Rows from block 4 of the text encoder of a small contrastive audio-text model, named by matrix and row number. Rows with one number belong to one neuron. Each number is 128 + 24 x the weight over its row's rms, rounded and kept within 0 to 255. All counts start at 0.
After each neuron's rows are labels from the 100 texts, of 14848, where the neuron reaches its highest value: "tokens" is the input token at the peak. Only what is clearly more common there than usual is listed. The data: read English sentences (LibriTTS-R). In brackets: how many of the 100, against the usual share in percent.
# fc1: MLP up (text_encoder.blocks.4.mlp.fc1.weight, 384x192), inputs 64-127
# fc2: MLP down (text_encoder.blocks.4.mlp.fc2.weight, 192x384, transposed), outputs 64-127

fc1.229 [153 112  86 101  97 139 145 153 120 119 105  98 120 121 106 153 102  95 129 162  94 104 121 139 107 175 112 115 124 148 127 120 148 134 137 139 117 114 157  92 120 110 121 150 114 145 135 168 159 147  97  96  53 154 153 120 113 122 150 139 102 124 181 150]
fc2.229 [112 121 152 101 160 137  98 158 142 159 106 139 118 159 115 198 110 144 118 122 142  99 159 154 134 134 114 108 170 117 118 135 100 125 131 131 148 110 125 149 151 112 115 127  98 111 116  99 160 139 162 148 100 157 114 142 139 185 145 137 142 102 109 137]
tokens: "which" (60 vs 0.2)

fc1.198 [117 136 139  97 132 130 176 108 134 136 129 138 127 155  82 192 144 129  76 122  93 104 131 149  81 129  94 120 130 115 141 139  92 156 120 139 101 145 146 148 154 106 119 152 149 152 127  85 112 128 139 154 144 109 136 133 149 149 133 150 111 119  82 165]
fc2.198 [172 126 128 133 192  90 107 157 187 131 110 126 130  78 120 136 140 160 107 105 119 143 124 109 107 130 123 120 130 134 136 149 123 147 124 159 106 173 131 127 120 159 103 112 126 117  89  89 174 100 161 126 135 134 127 127 154 151 129 119  98 108 104 111]
tokens: "what" (13 vs 0.3); "well" (8 vs 0.2)

fc1.151 [132 113 126  98 112 115  76 132 136 142 131 137 136 124 129 118 121 151 114 120 139 109 126 144 128 150 149 165 120 135 135 137 184  87 152 122 147  87 123 137 170 118 113  97 127 137 123 111 137 115 125 117 118 161 139 128 165  75  96 134 131 176 110 123]
fc2.151 [134 108 142  96 122 153 110 133 119 148  91 121  89 129 141 112 158 174 116 121 147 117 117 135 128  95 113 104 146 123 126  81  32 138 167 119 120 114  78 107 111 111 113 126 131 125 163 127 145  90 102  72 127 133 125 138 106 169 116 169 108 137 142 179]
tokens: "i" (100 vs 1.7)

fc1.308 [122 140 152 109 141 114 152 103 155 106 145 146 118  77 138  89 123 121 156 143  98 150 117 190  81 143 128 144 152 146 103 133 148 158  94 123 132 142  87 110 137 170 140  86  83  97 134 139 138 111 130 157 159 126 104 107 138 132 149 108  87 149 115 141]
fc2.308 [148  90 137 128 153  98 116 126 125 123 104 157 117 127 124 128 125 106  75 113 132 160 155 137 166 115 144 110 156 124 160 105 145 120 121 134 133 135 162 163 145  83 103 110 119 109 104 118 152 135 153 129 111 155 135 153 144 130  89 156 164  92 138 101]
tokens: "what" (20 vs 0.3); "do" (14 vs 0.3); "once" (8 vs 0.1)

fc1.174 [146 146 114 141 137 157 133 143 162 114  76 106  94 144 143 138 128 147 106  79 119 147 111 138  76  90 124 155 113 116 125 132 170 100 127 133  96 110 160 111 125 126  95 183 119 101 191 144 146 132 134 137 107 146  83 134  93 107 115 120 130 123 143 108]
fc2.174 [107 113 147 107  88 128 103 137 123 149 128  80 134 127 140  60 139  91 141 132  94 127 142 119 146 149 147 125 103 103 129 122 135 133 129 160 164  92 179 123 165 155 149 101 121 145 137  78 147 115 183  99  91 112 109 149 121  86 112 136 130 132 172 117]
tokens: "of" (24 vs 1.9); "house" (13 vs 0.1); "we" (12 vs 0.4); "asked" (7 vs 0.1)

fc1.55 [ 98 103 161 132 102 101 130 116 117 154 155 129 162 131 117 147 142 110 143 109 110 121 153 125 120 116  76 115 139 148  92 134 181 122 137 146 120 123 111 144 152 152 148 117  86 159 132 102 107 137 148 159  79 157  94 134  94 128  93  79  99 141 162  87]
fc2.55 [151 172 108 147 140 105 144 157 132 138 147 127 140 104 150 128  77 152 132 139 136 126  68 143 127 116 119 115  99 162  92 117 100 139 157 109 114 136 104 102 147 133 141 102 144 117 125 123 132 143 168 157 127 113 164  80 136 148 120 165  91 126 113 173]
tokens: "i" (71 vs 1.7); "whether" (8 vs 0)

fc1.327 [165 157 131 139 138  75 115 125 110 135  95 150 120 128 124 169 155 108 125 153 160 114 145 158 120 114 121  98 124 117 163 110 124 130 140 119  93  94 163 123  81 120 128 144  93 110 162  87 152 173  91 136 138  74  92 162 145 133 104  99 153 122 166 140]
fc2.327 [ 64 124 126 129 133 137  68 141  97 100 148 140 126 108  74 147  87 118 103  86 125 101 127 112 125 153 137 150 179 182 115 135 135 128 151 142 151 185  94 156 117  90 104 113 120 110 130 134 117 108  98 120 138 163 126 146 156 156 133 168  82 128 115 112]
tokens: "me" (94 vs 0.5)

fc1.242 [177 121 114 109  96 107 119 144 100 153 133 163 129  81 129 106 155 134 119 123 122 135 143 123  89 165 110 124 124 137 119  72 107 117 108 124 169 114 126 124 134 126 101  84  97 160 183  73 119 149  98 144  95 161  53 136 141 106 104 142  94 141 116 135]
fc2.242 [152 107 137 185 137 132  93 153 144 105 102  95 100  98 124  90 119 130 120 136  99  89 117  95 154 117 151  76 151 103 116 111 160 164 137 114 101 129 152 136 119 119 144 138 146 128 116 181 124 119 149 136 136 148 143 107 142 140 131 106 120 151 139 136]
tokens: "on" (29 vs 0.5)

fc1.94 [110 129 164 147 115 135 156 120 111 122 146  91 155 134 147 150 120 154 171 125 123 145 141 141 117 160 110 159  95 146 122 117 130 137 140 124 117 114 132 134 140 123 116 120 121 118 147  61 114 123  95 129 170 127 162 177  95 140  98  89 138 147 160  82]
fc2.94 [131 107 108 141 143  85 135 135 126 111 135 122 121 102 127 172 121 127 110 139 108  91 165 118 128 127 164 119 148 117 129 151 139 137 126 131 117 110 122 170 143 133 107  66 107 150  89 126 103 184 144 112 130 132 118 115 134 125 188 150 140 130 103 180]
tokens: "asked" (62 vs 0.1); "lost" (7 vs 0)

fc1.150 [137 101 178 106  73  99 130  88 156 105 132 118 110 130  82 123 121 130 101 144 101 131  90 131 148 131 102 130 122 150 107 142 163 121 127 166 147 126 145 111 170 137 125 133 123 137 177 100 132 113 158 166 142 123 117 108 147 111  93 180 121 139 147 157]
fc2.150 [127 124 139 122 148 129 180 127  95 130 152 129  80 160 126 104 151 147 114 159 118 109 119 131 128 108 162 108 155 161 143  90 120 135 133 109 102 129 144  75 131 153  97 162 112 183 108 146 101 130 109 117 149 115 126 139 122 157 123 151 121 138 155  72]
tokens: "were" (51 vs 0.3); "would" (34 vs 0.3); "where" (13 vs 0.1)

fc1.6 [148 115 138 109 126 101  88  89 160 151 107 110 113 118  71 104 153 151 144 156 121 151 140 124 101 128  97 150 144  59 126 146  83 114 155 157 113 132 153 154  98 104 129 137 132 160 129 174 108 123 132 163  94 133  92 125 142  69  78 150 137 162 116 160]
fc2.6 [144 119 148 141 160 160 135 157  71 101 104 126 143 125 137 104 123 152  89  86 126  91 128  95 124 144 134  97 119 123 134 127 181 135 123 124 107  97 144 166 173  72 141  94 151 104 142 117 139 143 145 132 158 135 155 130 133 130 140 136 124 139 111 129]
tokens: "what" (31 vs 0.3); "where" (18 vs 0.1); "away" (10 vs 0.1)

fc1.111 [146 174 108 138  94 105 120 108 189 123 111 178 113 134 161 115 160 152 143 107 167 148 132 143 136 117 154 113 121 151 145 128 142 100 152  46 167 107  86 105 143 149 131 118  93 139 131 125 150 129  93 104  92  86 128 119 150 124 131 142 129 177 161  97]
fc2.111 [105 118 152 151 169 142 142 154 110  97 147 100 164 169 126 103  82 134 122 109 148 104 146 156 107 138 133 130 108 154 116 131 139 107 100 153 151 105 161 110 117 107 129 140 135 143 126 145 136 133 133 115 130 141 152 169 127 119 120  87 119 144 116 163]
tokens: "me" (98 vs 0.5)

fc1.249 [157  89 152 165 117 125 110 106 167  95 112 109 114 133 115 155 111 114 141 175 126 155 127 127 145 147 122 127 113  77 105 137 168 150 160 130 132 122 125 159  83  95 109  93 120 141 174 129 142 137 120 149 152 121 116 144 128  57 115 124 134 168 156 107]
fc2.249 [136 149 164  93  85 135 131 146 160 126 145 161 115 157 138 124 107 127 125 165 152 135 167 143 112 140 162 148 120 122 111 106 107 133 112 127 134 157 174 128 175 126 135 133 100 141  98 162 110 184 155 131 131 131  86 114 166  95 136 156 174 131 100 147]
tokens: "what" (38 vs 0.3); "those" (16 vs 0.1); "nevertheless" (8 vs 0)

fc1.82 [115 132  91 155 159 146  86 187  99 130 131 146 132 113 153 129 131 128  88 130 127 138 110 113 167 154 103 136 100 147  96  92 136 104 106 155 114 124  82 144 140  78 132 140 146 114 136 140  97 101 126 110 128 134 155 100 132 104 178  73 175 137 114 116]
fc2.82 [124 118 175 115 121 107 129 113 146 149 138 120 117 135 100 121  92 141  91 115 152 108 122  96 142 135 128 104  63  82 171 170 154 136  94 139 149 100 125 120  78 136 145 100  99 131 123 105 145 116 153 114 125 121 111 171 141 125 109 100 112 157 139 155]
tokens: "he" (55 vs 1.4); "was" (10 vs 1.2)

fc1.29 [106 166 117 132 130 130 110 109  90 167 133 128 157 103 119  85 130 136 146 123 134  91 121 170 113 136  89 169 125 129 134 132 149 139 138 145 105 127 144 162 116 155 171 131 128 145  86 103 129 160  94 116 117 127 115 124 110 122 120 132 102 131  95 111]
fc2.29 [136 125 122 107 107 133  82 168  85 171 121 102 105 126 112 126 154 168 147 140 106 105 127 139  66 114 152  93 143 101 152 113 135 156 166  96 118 108 106 108 141  97 136 152 146 181 137  74 125 129  93 125 156  97 153 135 166 118 140 138 102 135 134 159]
tokens: "mr" (41 vs 0.1); "miss" (38 vs 0.1)

fc1.204 [ 98 111 167 131  84 196 108 124  85 139 119 145 107 172  81 148 125 119 130 145  96 128 116 124 123 136 106 139 134 148 126 154  82 176 122 123 138 124 107  98  94 151 143 161 127 127  91 148 142 130 135 165  90 111 156 157 142 124 123 123 151 151  95 163]
fc2.204 [ 88 166 107 142 117 104 126 122 154  91  96 113 109  95 109 158  85 118  97 167 168 159 131 107 183 157 129 124  97 111 100 153 143 127 114 169  71 128 101 169 149 137 125 133 143 143 157 112 113 113 143  85 111 137 113 150 107 122 114 131 160 114 101 131]
tokens: "will" (53 vs 0.3); "away" (8 vs 0.1)

fc1.292 [ 85 101 113 129 156 149 159 126 116 141  91  81 138 126  88 111 118  97 113  97 151 129 162 125 121 119 139 120 115 151 117 128 175 161 113 121 170  83 108 133 175 167 132 140  91 117 149 172 131 144 111  94 146 145 136 104 137 131 122 166  93  89 114 116]
fc2.292 [125 138 129 125 120  95 127  90 142 142 141 173 119 129 124 129 149  87 114 141 103 125 113 139 159 149 100 138 111 141  79 110 137 154 133  74 117 131 108 167 142 115 144 136 102 135 138 101 126 115 143 172 129 126 164 143 111 144 122 112 134 101 134 157]
tokens: "of" (16 vs 1.9); "before" (11 vs 0.1)

fc1.362 [134  82  87 133  92 162  90 169 119 102 106 107 120 109 115 151 125 114 105 116 126 146 101 106 149 151 141 141 119 160 100  92 134 138 127 142 140 130 157  87  88  94 102 138 126 145 162 159 147 142 176 107 128 140 110 166  98 131 155 126 161 151 120 130]
fc2.362 [ 90 166 112 150 111 129 154 118 151 172  85 132 130 135 161 110  86 148 122 109 120 159 112 134 105 162 134 106 154 144 129 136 126  99  67 147 118 114 124 141 157 105 130 122 122 150 124 106 104 142 104 173 107 118 133  86 118 106 137 162 110 137 125 164]
tokens: "night" (39 vs 0.1); "much" (14 vs 0.1); "like" (9 vs 0.2); "my" (8 vs 0.4)

fc1.261 [ 95  98 126 135 158  93 115 120 135 103 151 116 118 109  82 146 105 167 103 155 125 100 125 132 118  95 128 122 158 110 140  61 122 143 120 125 169  63 142 126 100 203 138  94 125 137 107 107 101 126 132 139 130 129 142 131 110 124 111 119 111 131 126 136]
fc2.261 [128 164 164 126 160 132 133 155 159 128 119 145 119 165 132 126 112 121 127 115 133 169 105 106 127 156  80 159 141  96 163  88  99 162 130 108  98 172 146 100 148 117 133 151 130 112 112 100 140  96 130 121 112 110 148 146 120 103  73 111 107 141 100 118]
tokens: "night" (24 vs 0.1); "my" (17 vs 0.4); "like" (14 vs 0.2); "idea" (12 vs 0)

fc1.247 [125 122 119 112 142 155 121 126 137 111 123  95 104  99 115 106  94 123 106 141 118 148 153 137 150 150 100 116 110 107 123 150 125 125 150 103 123  98 115 149 120  99 168  85 135 141 151 100 118 204  99 175 105 117 105 160 115 125 136 131 147 156 157 137]
fc2.247 [146 129 153 144 135 114 110 118  80 101 133 114 138 128 112 172  97 129 105 106 113 113 146 119 103 126 141 150 100 138 134 151 123 120 140 158 105 117 112 137 129 131 161 101 151 126 149 118 157 146 141 130 145 148 113 110 144 122 131 122 104  61 125 142]
tokens: "me" (53 vs 0.5); "may" (38 vs 0.1); "meet" (7 vs 0)

fc1.283 [108 124 150 128  99 152 139 143 133 130 153 115 107 126 117  99 118 111 118 128 142 102 138 149 116 187 162  90 145  97 163 120 113 129 123 173 108 163 167 119 126 144 125 119 110 133 133 101  87 141 164 108 132 140  89 160 164 106 157 140 111 120 112 111]
fc2.283 [162 116 121 108 126  77 110 101 131 139 108  95 115 139  84  91 117 183 149 122 115 160  90 143 104 114 129 137 151 166 119 114 151 133 178 129 145 111 172 140 140 116  82 153 158 142 115 141 160 142 115  94 137 140 147 156  89 126 166  91 106 147 147 115]
tokens: "on" (45 vs 0.5); "might" (15 vs 0.1); "and" (12 vs 2.4)

fc1.61 [ 95 147 125  82 163 125 170 124 140 132 136 147 177  85 159 110 144 142 121 115 137 111 122  94 115 122 138 116  93 138 147 158 119 164 112 155 160 129 133 156 110 137 133 178 136 119 139 125 128 111 130  75 141  97  89 157 119 155 166 123 195 126 132 120]
fc2.61 [113 118 104 144 140  83 114 140 164 107 112 162 113 133 108 115 141 118 116 125 124 104 161 128 174 120 128  99 175  97 126 109 168 115 170 118 120 101 107 197 118 146 154 141 133 176 161 117 131 123 155 113 111 157 163 165 149  79 101  82 110 119 106 164]
tokens: "he" (67 vs 1.4); "here" (14 vs 0.1); "hear" (7 vs 0)

fc1.189 [126 134  90 155 129 133 111 146 110 117 129 115 143  66 104  99 129 118 155 114 100 159 106 110  98 134 150 138  99 134 140 115 124 138  90 164 127 126 125 136 125 145 140 135  86 134 124 122  86 141  98 142 126 147 118 121  94 135 150 113 105 106  84 116]
fc2.189 [184 110 179 126 107  95 191 134 102 116  92 110 118  93 145 142 155 123 134  90 147 137 120 116 134 128 125  98 128 113 140 130 152 112 108 134 146 141 141 132 129  80 119 126 125 142 134 144 104 125 105 152 110  58 113 166 175  96 161 155 171 119 143 136]
tokens: "asked" (41 vs 0.1); "last" (29 vs 0.1)

fc1.275 [127 122 139 167 183 120 167 115 129 153  62 135  90  86 113  89 157 115 143 149 110 141 131 126 143 161  99 121 171 106 128 150  91 124 115 104 130 114 106  99 103 162 114 149 110 136 149 121 144 115 123 147 155 114 127 138 149 145  67 154 120 115 144 103]
fc2.275 [111 129 161 103 113 160 131 121 109 124 116 172 130 139 138 152  95 145 114 119 134 117 109 126 125  92 175 158 133 111 129 114 150 118 161 143 154 131 136 123 156 150 111  80 111 127 159 139 161 151 125  98 112 152  94 100 105  94 152 150 113 149 111 115]
tokens: "of" (55 vs 1.9); "business" (16 vs 0); "visit" (9 vs 0)

fc1.257 [136  99  93 138 119 126 157 111 133 116 112 114 159 105 110 142 129 130  95 113 179 125 123 115  92 121 119 132 148 132 120  65 127  74 100 129 130 131 135 107 150 106  92 118  93 135 129 116 130 113 135 119 148  95 112 155 159  82 123  94 142 180 143 139]
fc2.257 [134 144  92 121 115 132 119 125 120  99 158  94 127 180 169 105  99 133 126 128 167 118 152 147 107 157 105  74 111 112 162 120 124 128 127  92 118 149 183 133 112 169 148 123 153 114 145 121  92 123 114  97  92 116 147 131 178 141 111 108 135 169 154 142]
tokens: "what" (38 vs 0.3); "he" (37 vs 1.4); "once" (14 vs 0.1)

fc1.169 [128 112  86 129 101 167 126 138 116 175 122 124 131 139 123 113 160 116 117 149 131 198 142 150  72 117 131 151 159 124  99 139 100 105  98 140  94 136 105  84 135  66 153 150 101 128 133 124 139 112 133 134 131 143 162 143 121 125 181 131 146 141 148 148]
fc2.169 [174  83  87 123 155 141 149 149 108 142 130 125  92 120 122 154 106 163 125 142 160 124 107 103 133 103 145 119 130 129 159 123 113 143 123 119 138 165 123 120  98 119 116 164 113 154 189 124 156 122 113 129  53  85 115 145 154 109 127 104 149 140  95 119]
tokens: "days" (18 vs 0)

fc1.118 [109 107 133 119 140  97 156 144 140 122 101  99 106 205 140 122 121 129 170 124  99 149 150 157 102  92 123 140 114 149  94 143  94 150  79 126  98 114 139 116 137 109 133 134 133 123 100 151  97 143 172 123 134  87 137 101 128  97 116 161 123 162 126 116]
fc2.118 [117 127 120 141 129 185 112 139 116 144 137 105 136 107 131  98 137 124  71  91 123 140 140 128 134 133 106 146  99 111 150 138 100  92  96 133 126 162 155 115  93 102 121 166 122 112 155 163 163 143 127 111 144 148 143 103 132 159 133 141 154 111 127 139]
tokens: "were" (77 vs 0.3)

fc1.69 [157 138  99  96 156 130 189 129 136 111 126  98 144 118 103 136 128  88 110  98 130  79  83 142 101 132 106 112 159 122 149 126 119  89 141 152 122 116 205 120 139 131 156 119 166 108 104 155 110 142 121 175 141 160 101  94 107 140 113 174 113 166 119 150]
fc2.69 [130  98 138 142 130 138 133 173 128  73 118 194 127 105 133 115 154 121 127 136 114 106 123 157 134 119 122 135 117 161 106 104 113 183 156 156 155  93 126 101 129 122 176 171 145 123 122 177 123 156 131 136 146 107 124 137 122 152 157 117 141 123 134 144]
tokens: "on" (92 vs 0.5)

fc1.219 [124 102 117  92 143 152  99 131 169 126 141 128 128 162 134 149 154 138 159 114 134 167 137 131 134 114 113 164 126 126 131 115 104 109 129 142 114 160 142 120 141  98 131 118 143 115 116 108 101 153  97 168 104 126 126 132 144  90 122 117 157 126 133 116]
fc2.219 [147 112 125 121  88 139 150 153 106 156 140 131 139 123 109 153 109 128 128 118 153 107 145 133 138 203  96 149  89 115 145 182 103 127 110 108 105 133 160 164 141 126 125 125 109 141 121  88 151 147 162 154 105  95 119 160 158 107 105 141 193  93 122 158]
tokens: "mr" (53 vs 0.1); "this" (15 vs 0.4); "miss" (11 vs 0.1)

fc1.47 [129 112 122 145  87 116 125 105 109 142 103 157 154 151 161 159 126 158 148 138 125 138 159 154  91 125 131 156 155 118 118 107 142 113 132 127 131 106 144 123 158 184 118 142  86 149 138 130  93 139  82 133 111 116 138 147 114 130  84 147 154 126 143 111]
fc2.47 [154 115  84 122 142  84 137 136 126 115 112 122  87 140 135 141  92 121 124 123 117 134 132 108 162 142 149  95  94  62 158 131 131 159 144  86 147 135 115 163 135 117 144  99 178 119 123 158 127 106 120 115 135 175 123 125 172 141 168 145 131 135 110 157]
tokens: "what" (17 vs 0.3)

fc1.326 [108 144 119 176 141 133 131  93 116 147 166 107 128 118  83 147 147 133 100 119  97 127 130 151 121 102  74  81 117 120  87  87 149  89 143 107  70 150 130 138 135 156 126 110 141 147 143 109  90 117 124  95 118 123 132 112 111 123 109 145 133  90  74 124]
fc2.326 [ 93 121 135 174 142 107 147 142 157  81 147 124 101 141 133 142 157 104 116 171 166 125 135 126 142 122 122 136 152 142  99 111  90 155 159 184 153 133 142 119 107 154 157 100 112 119  91 134 135 117  79 111  98 162 142 129 133 110 134 102 124 117 111 113]
tokens: "were" (64 vs 0.3); "where" (7 vs 0.1)

fc1.378 [111 138 174 122 124 121 123 116 145 140 104 138 142 129 100 179 113 111 110 128 157 110 137 102 167 148 127 134 137 123 154 127 131 174 147 129 139 140 165 135 139 145 128 137 133 128 118 107  80 136 139 138 147 155 120 135 158 112 136 122 187 118 137 159]
fc2.378 [166  97 105 142 161 122  89 144 107 105 148 163 107 134 105 123 111 134 172 113 138 161 104 141 172 131 128 100 118 147 112 122  96 103  81 121 114 123  99 142 110 112 148 146 137 171 154 135 142  91 140 104 150 122 160 125 153 118 118 117 117 146 116 178]
tokens: "she" (32 vs 0.6); "seemed" (9 vs 0.1)

fc1.102 [115 111 107 154 122 142 102 137 146 104  81  81 132 148 102 153  98 118 113  88 117 117 102  83  93 114 110 138  88 149 109 121 143 121 112 123 102 116 100 106 114 163 109 131 128 156 125 123 127 106 119 142 184 142 127 162 167 111 134 149 125 145 102 127]
fc2.102 [ 82 148 107 125 108 149 133 141 150 131 132 197 145 112 109 125 129 115  96  87 131 123 113 103 144 149 128 141 118 124 157 117 117 135 144 127 144 120 137 108 140 151 124 105 101 141 136 115 137  97 130 128 147 106 167 117 136  86 132 156 111  86 143  94]
tokens: "had" (31 vs 0.6); "heard" (24 vs 0.1); "head" (21 vs 0.1); "her" (7 vs 0.6)

fc1.243 [ 90 139  91 125 117 105 156 114 176 119  95 145 128 121 172  92  90 133 103 122 122 145 139 158 143 137 145 114 111 146 105 143 103 143 131 139 112 121 140 134 113 157 121 122 151 149 137 133 142 131  93  66 106 116 119  97  96 127 150 129 143 162 134 140]
fc2.243 [183 132 100 124  99 153 112 191  87 126 104 161 109 105 117 150 106 139 123 130 121 127 168 116 124 111  59 100 111 139 152 128 115  93 147 144 143  84 105 130 141 158 170 110  77 118 132 131  98 138 134 107 150 125 144 128 134 106 159 104 126 121 152  95]
tokens: "which" (26 vs 0.2); "wish" (25 vs 0); "we" (9 vs 0.4)

fc1.81 [105 105 117 151 110 109 128 155  91 142 108 109 114  63 122 136 157 147 172 152 121 125 114 134 155 142 152 124 100 150 113 108  98 124  77 145 101 121 116 102  81 159 134 140 121 141 126 130 102 117 158 112 103 150  95 153 146 155 142 157 131 151 134 124]
fc2.81 [129 143 128 111 114 101 138  55 137 185  90 143 101  99 148  98 114  67 194 106 103 144 132 116 154 144 119 147 128 132 140 139  98 119 138 144 147 137 148 126  99 117 112  97 153 128 139 159 119 112 136 136 181 104 116 113 109 137 123 130 114 101 153 135]
tokens: "night" (37 vs 0.1); "much" (34 vs 0.1); "nice" (12 vs 0)

fc1.181 [149 127 141 145 103 107 123 131 106  93 135 107 118 142 149  99 171 126 143 166 134 166 129 107  88 109 103 138 137 117 121 148 110 125 145 144 114 183 114 106 123 120 149 113 159 163 154 149 101 161 101 135  86 109  93 173  95  90 144 162 123 134  98 146]
fc2.181 [116 129 132 134 142 164 129  97 110 110 149 113 128 147 103 109 113 118 129 125 123  72 113 126 152 135 150 184 125 156  88 144 137 122 136  96 168  82 155 139 128 123  97 121 121 129 146 127  98 124 136 109 102 140 146 111 168 141 112 111 135 173 125 202]
tokens: "me" (25 vs 0.5); "may" (14 vs 0.1)

fc1.343 [136 112 105 108 162 121 151 109 118  98 117 126  84 135  99  75  94 160 108 127 119 108 131 126 128  89 154 140 117 114  75  88 124 105 155 102  88 100 159 152 156 126 104 151 102 125 134 110 136 151 117 134 109 156 149 112 103 121 197 153 156 134 173 139]
fc2.343 [129 152 154 115 142 154 126 143 124 125  93 128 140 113 146 120 121 130 119 122 115 141 142 102 118 117 124 133 148 120 126 144 145 119 130 119 102 145 154 174  98 111  92 142 100 169 132 171 118 131 178  97 133 130 111 153 160 119 107 126 148 124  91 137]
tokens: "i" (50 vs 1.7); "name" (13 vs 0)

fc1.340 [136 114 111 119 133 172 126  94 146 150 148  79 117 132 111 202 126 164 112 143 156 171 127 112 153 124 108 143 134 124 126 104 120 126 101  97 153 165 140  94 114  90  89 133  91 151 123 103 133 131 156 113 127 124 149 127 137 117 145 132 109 124 138 101]
fc2.340 [118 130 124  78 130  97 152 159  98 109  81 132  95 138 138 140 152 139 138 157 114 170 116 105 114 138 124 129 103 101 114 116  95 131 127 107 163 149  89 117 145 142 140 114 123 126 169 108 135  82 185 114 117 145 127 138 129  97 129 132  74  98 155 121]
tokens: "of" (97 vs 1.9)

fc1.165 [117  99  81 106 109 184 110 167 159 125 106 142 147 170 100 139 179 145 147 123 126 119 115 103 128 155 151 169 154  96  88 119 112 119  71 111 108 124  95 116 141 140 174 127 109 177 132 115 139 129 117 112 108 134  82 129 128 134 175  82 123 154 147 131]
fc2.165 [142  83 142 135 126 142 117 179 119  85 125 109 162  81 153  89 124 164 148 143  95 110 123 106 123 118 129 118 134 104 144 151 172 139 147 100 114 134 164 145 144 111 144 126 129 101 149 111 137 104 149 125 106 187 112 143 140  84 138 108  96 167 120 127]
tokens: "mr" (39 vs 0.1); "an" (14 vs 0.2); "in" (7 vs 1.2)

fc1.77 [175 102 130 169 103 137 156  95 159 129 117 156 116 128 107 125 107 170 101 121  91 131 131  95 121 118 151 110 127 103 102 130 114 122  69 123 148 105 106 133 112 111 116 127 161 171 165 139 148 156 152 167 134 104 145 125 141  98 156 132 152 110 111 162]
fc2.77 [ 87 121 172 141  96 117 106 116 152 153 137 173 136 147 157 113 176 152 124 181 113 108 119 190 139 132 170 146 116 111 156 124 131  99 138  99 143 141 178 125 136 133 148  91 123 165 117 137 142 117 159 130  82 118 128 122 168 145  94 142  82 134 144 161]
tokens: "arm" (8 vs 0)

fc1.225 [167 118  95 136 125  95 138 122 140 183 166 177 146 119  68 128  96  77 123 169 109 115 147 126 141  71 120  94 152 113 122 100 132 146 110 108  91 123 118 144 130 124 113 173 112 131 109 111 133 136 123 146 104 105 139 156 146 119 146  94 150  87 136 109]
fc2.225 [125  75 119 188 129 137 118 127 146  96 113 116 126 144  80 115  98 144 109  84 113 116 172 122 104 142 100 106 148 134 126 123 157 157 170 131 100 108 156 123 115 116 129 111 134 106  93 174 134 131 125  97 161 127 110 162 143 123 115 132 105 137  85 167]
tokens: "will" (15 vs 0.3); "word" (15 vs 0); "words" (7 vs 0)

fc1.295 [158  82 122 132  87 115 145 157 146 173 141  78  72 131 129 128 165 166 117 107 121 129 115 127 129 131  75 111 136 135 107 124 177 104 121 136 120 156 154 104 151 101 165 123  90 131 172 102 153 148 146 106 115 149 114 105 156 114 129 140 147 148  81 139]
fc2.295 [156 148 141 146 129 126  95 133 117 119 144  55 135  89 119 151  85 163 131 149 130 123 120  99 128 165 125  79 136 168 138 139 140 113 171 140 126 103 120 125 148  86 111 129 168 145 120 162 136 114 162 107 161 136 139 132 137 172 155 141 118 136 129 129]
tokens: "had" (40 vs 0.6); "hand" (19 vs 0.1); "hair" (9 vs 0)

fc1.10 [148 142 151 163 123 134 137 100 140  84 168 123 129 127 127  94 121 155 129  96 111 106 132  81 149 114 109  82 166 136  90 150 173 124 113 129 113 129 134  84 189  98 168 145 119 157 118 111 120 139 105 146 105 128 169 148 112 130 161 154 117 165 141 160]
fc2.10 [134 152 104 101 136 117 128 149  97 149 127 136 118 116 108 174 127 104 134 159 122 136 112 112  95 103 130 168 124 158 134 120 126 127 155  82 161 157 134 128 143 122 124 161 154 149 111 148 147 108 113 123 119 130 104 123  87  95 101 111 141 132 118 164]
tokens: "which" (87 vs 0.2)

fc1.177 [116 129 121 118 172 123  90 104 103 140 154 127 137 114 108 120 131 102 109  99 130 183 145  97 139 103 137 140 153 139 165  90  92 119 124 108 137 111 123 141 119 170 132  79 133 107 160 124 112 165 166 146 152 169  87 100  93 141 176 116 144 115 102 132]
fc2.177 [118  94 139  69 124 117 133 132 178  67 121 148 143 130 113 140 116 126 116 126 124 159 109 118 181  86 116 171 155 134 154 148 118 160 112 120 122  95 129 130 157 120  96 152 109 159 119 147 127 107 160 159 114 160  99 110 149 132 148 108 171 104 150 118]
tokens: "of" (97 vs 1.9)

fc1.258 [159 111 118 102 169  97 123 136 146 120 162 101 111 111 135 155  99 118 124 118 153 148 151 126 125 111  88 112 126 124 183 113 116  69 140 111 147 120 105 114 128 112 118 152 118  82 155 144 154 137 127 140 106 127 148 183 157 125 122 122 126 101  74 146]
fc2.258 [110 153 128  93 144  82 174 148 150 108 144 132 114 144 139  94 135 156 141 103 136 115 118 132 118  65 140 138 111  95 138 102  90 130 130 165 128 154 103 107 130 118 168 136  93 100 136 108 100 141 146 130 105 146  96  90 114 142 118 119 140 122 106 128]
tokens: "she" (82 vs 0.6)

fc1.314 [155 135 127 135 133  78  81 162  94  99 152 161 141 168 129 131 168  96 124 123 111 166  60 127 162 139 127 115 130 131  98 151 148 167 147 138 127 120 128 134 140  88 116 137 111 121 128  93 131 152 123 128 122  93 117  93 124 103 134 113 158 129 123 143]
fc2.314 [126 114 150 107 143 101 168  65 108 106 117 124 141 110 100 184 118 161 150 111  95 121 158  81 123 120 111 107 148 119  86 102 170 127 120 109 134 144 140 114 121 150 173 110 124 106 124 127 127 122 170 144 107 155 130 142 203 112 172 139 127 149 124 107]
tokens: "she" (92 vs 0.6)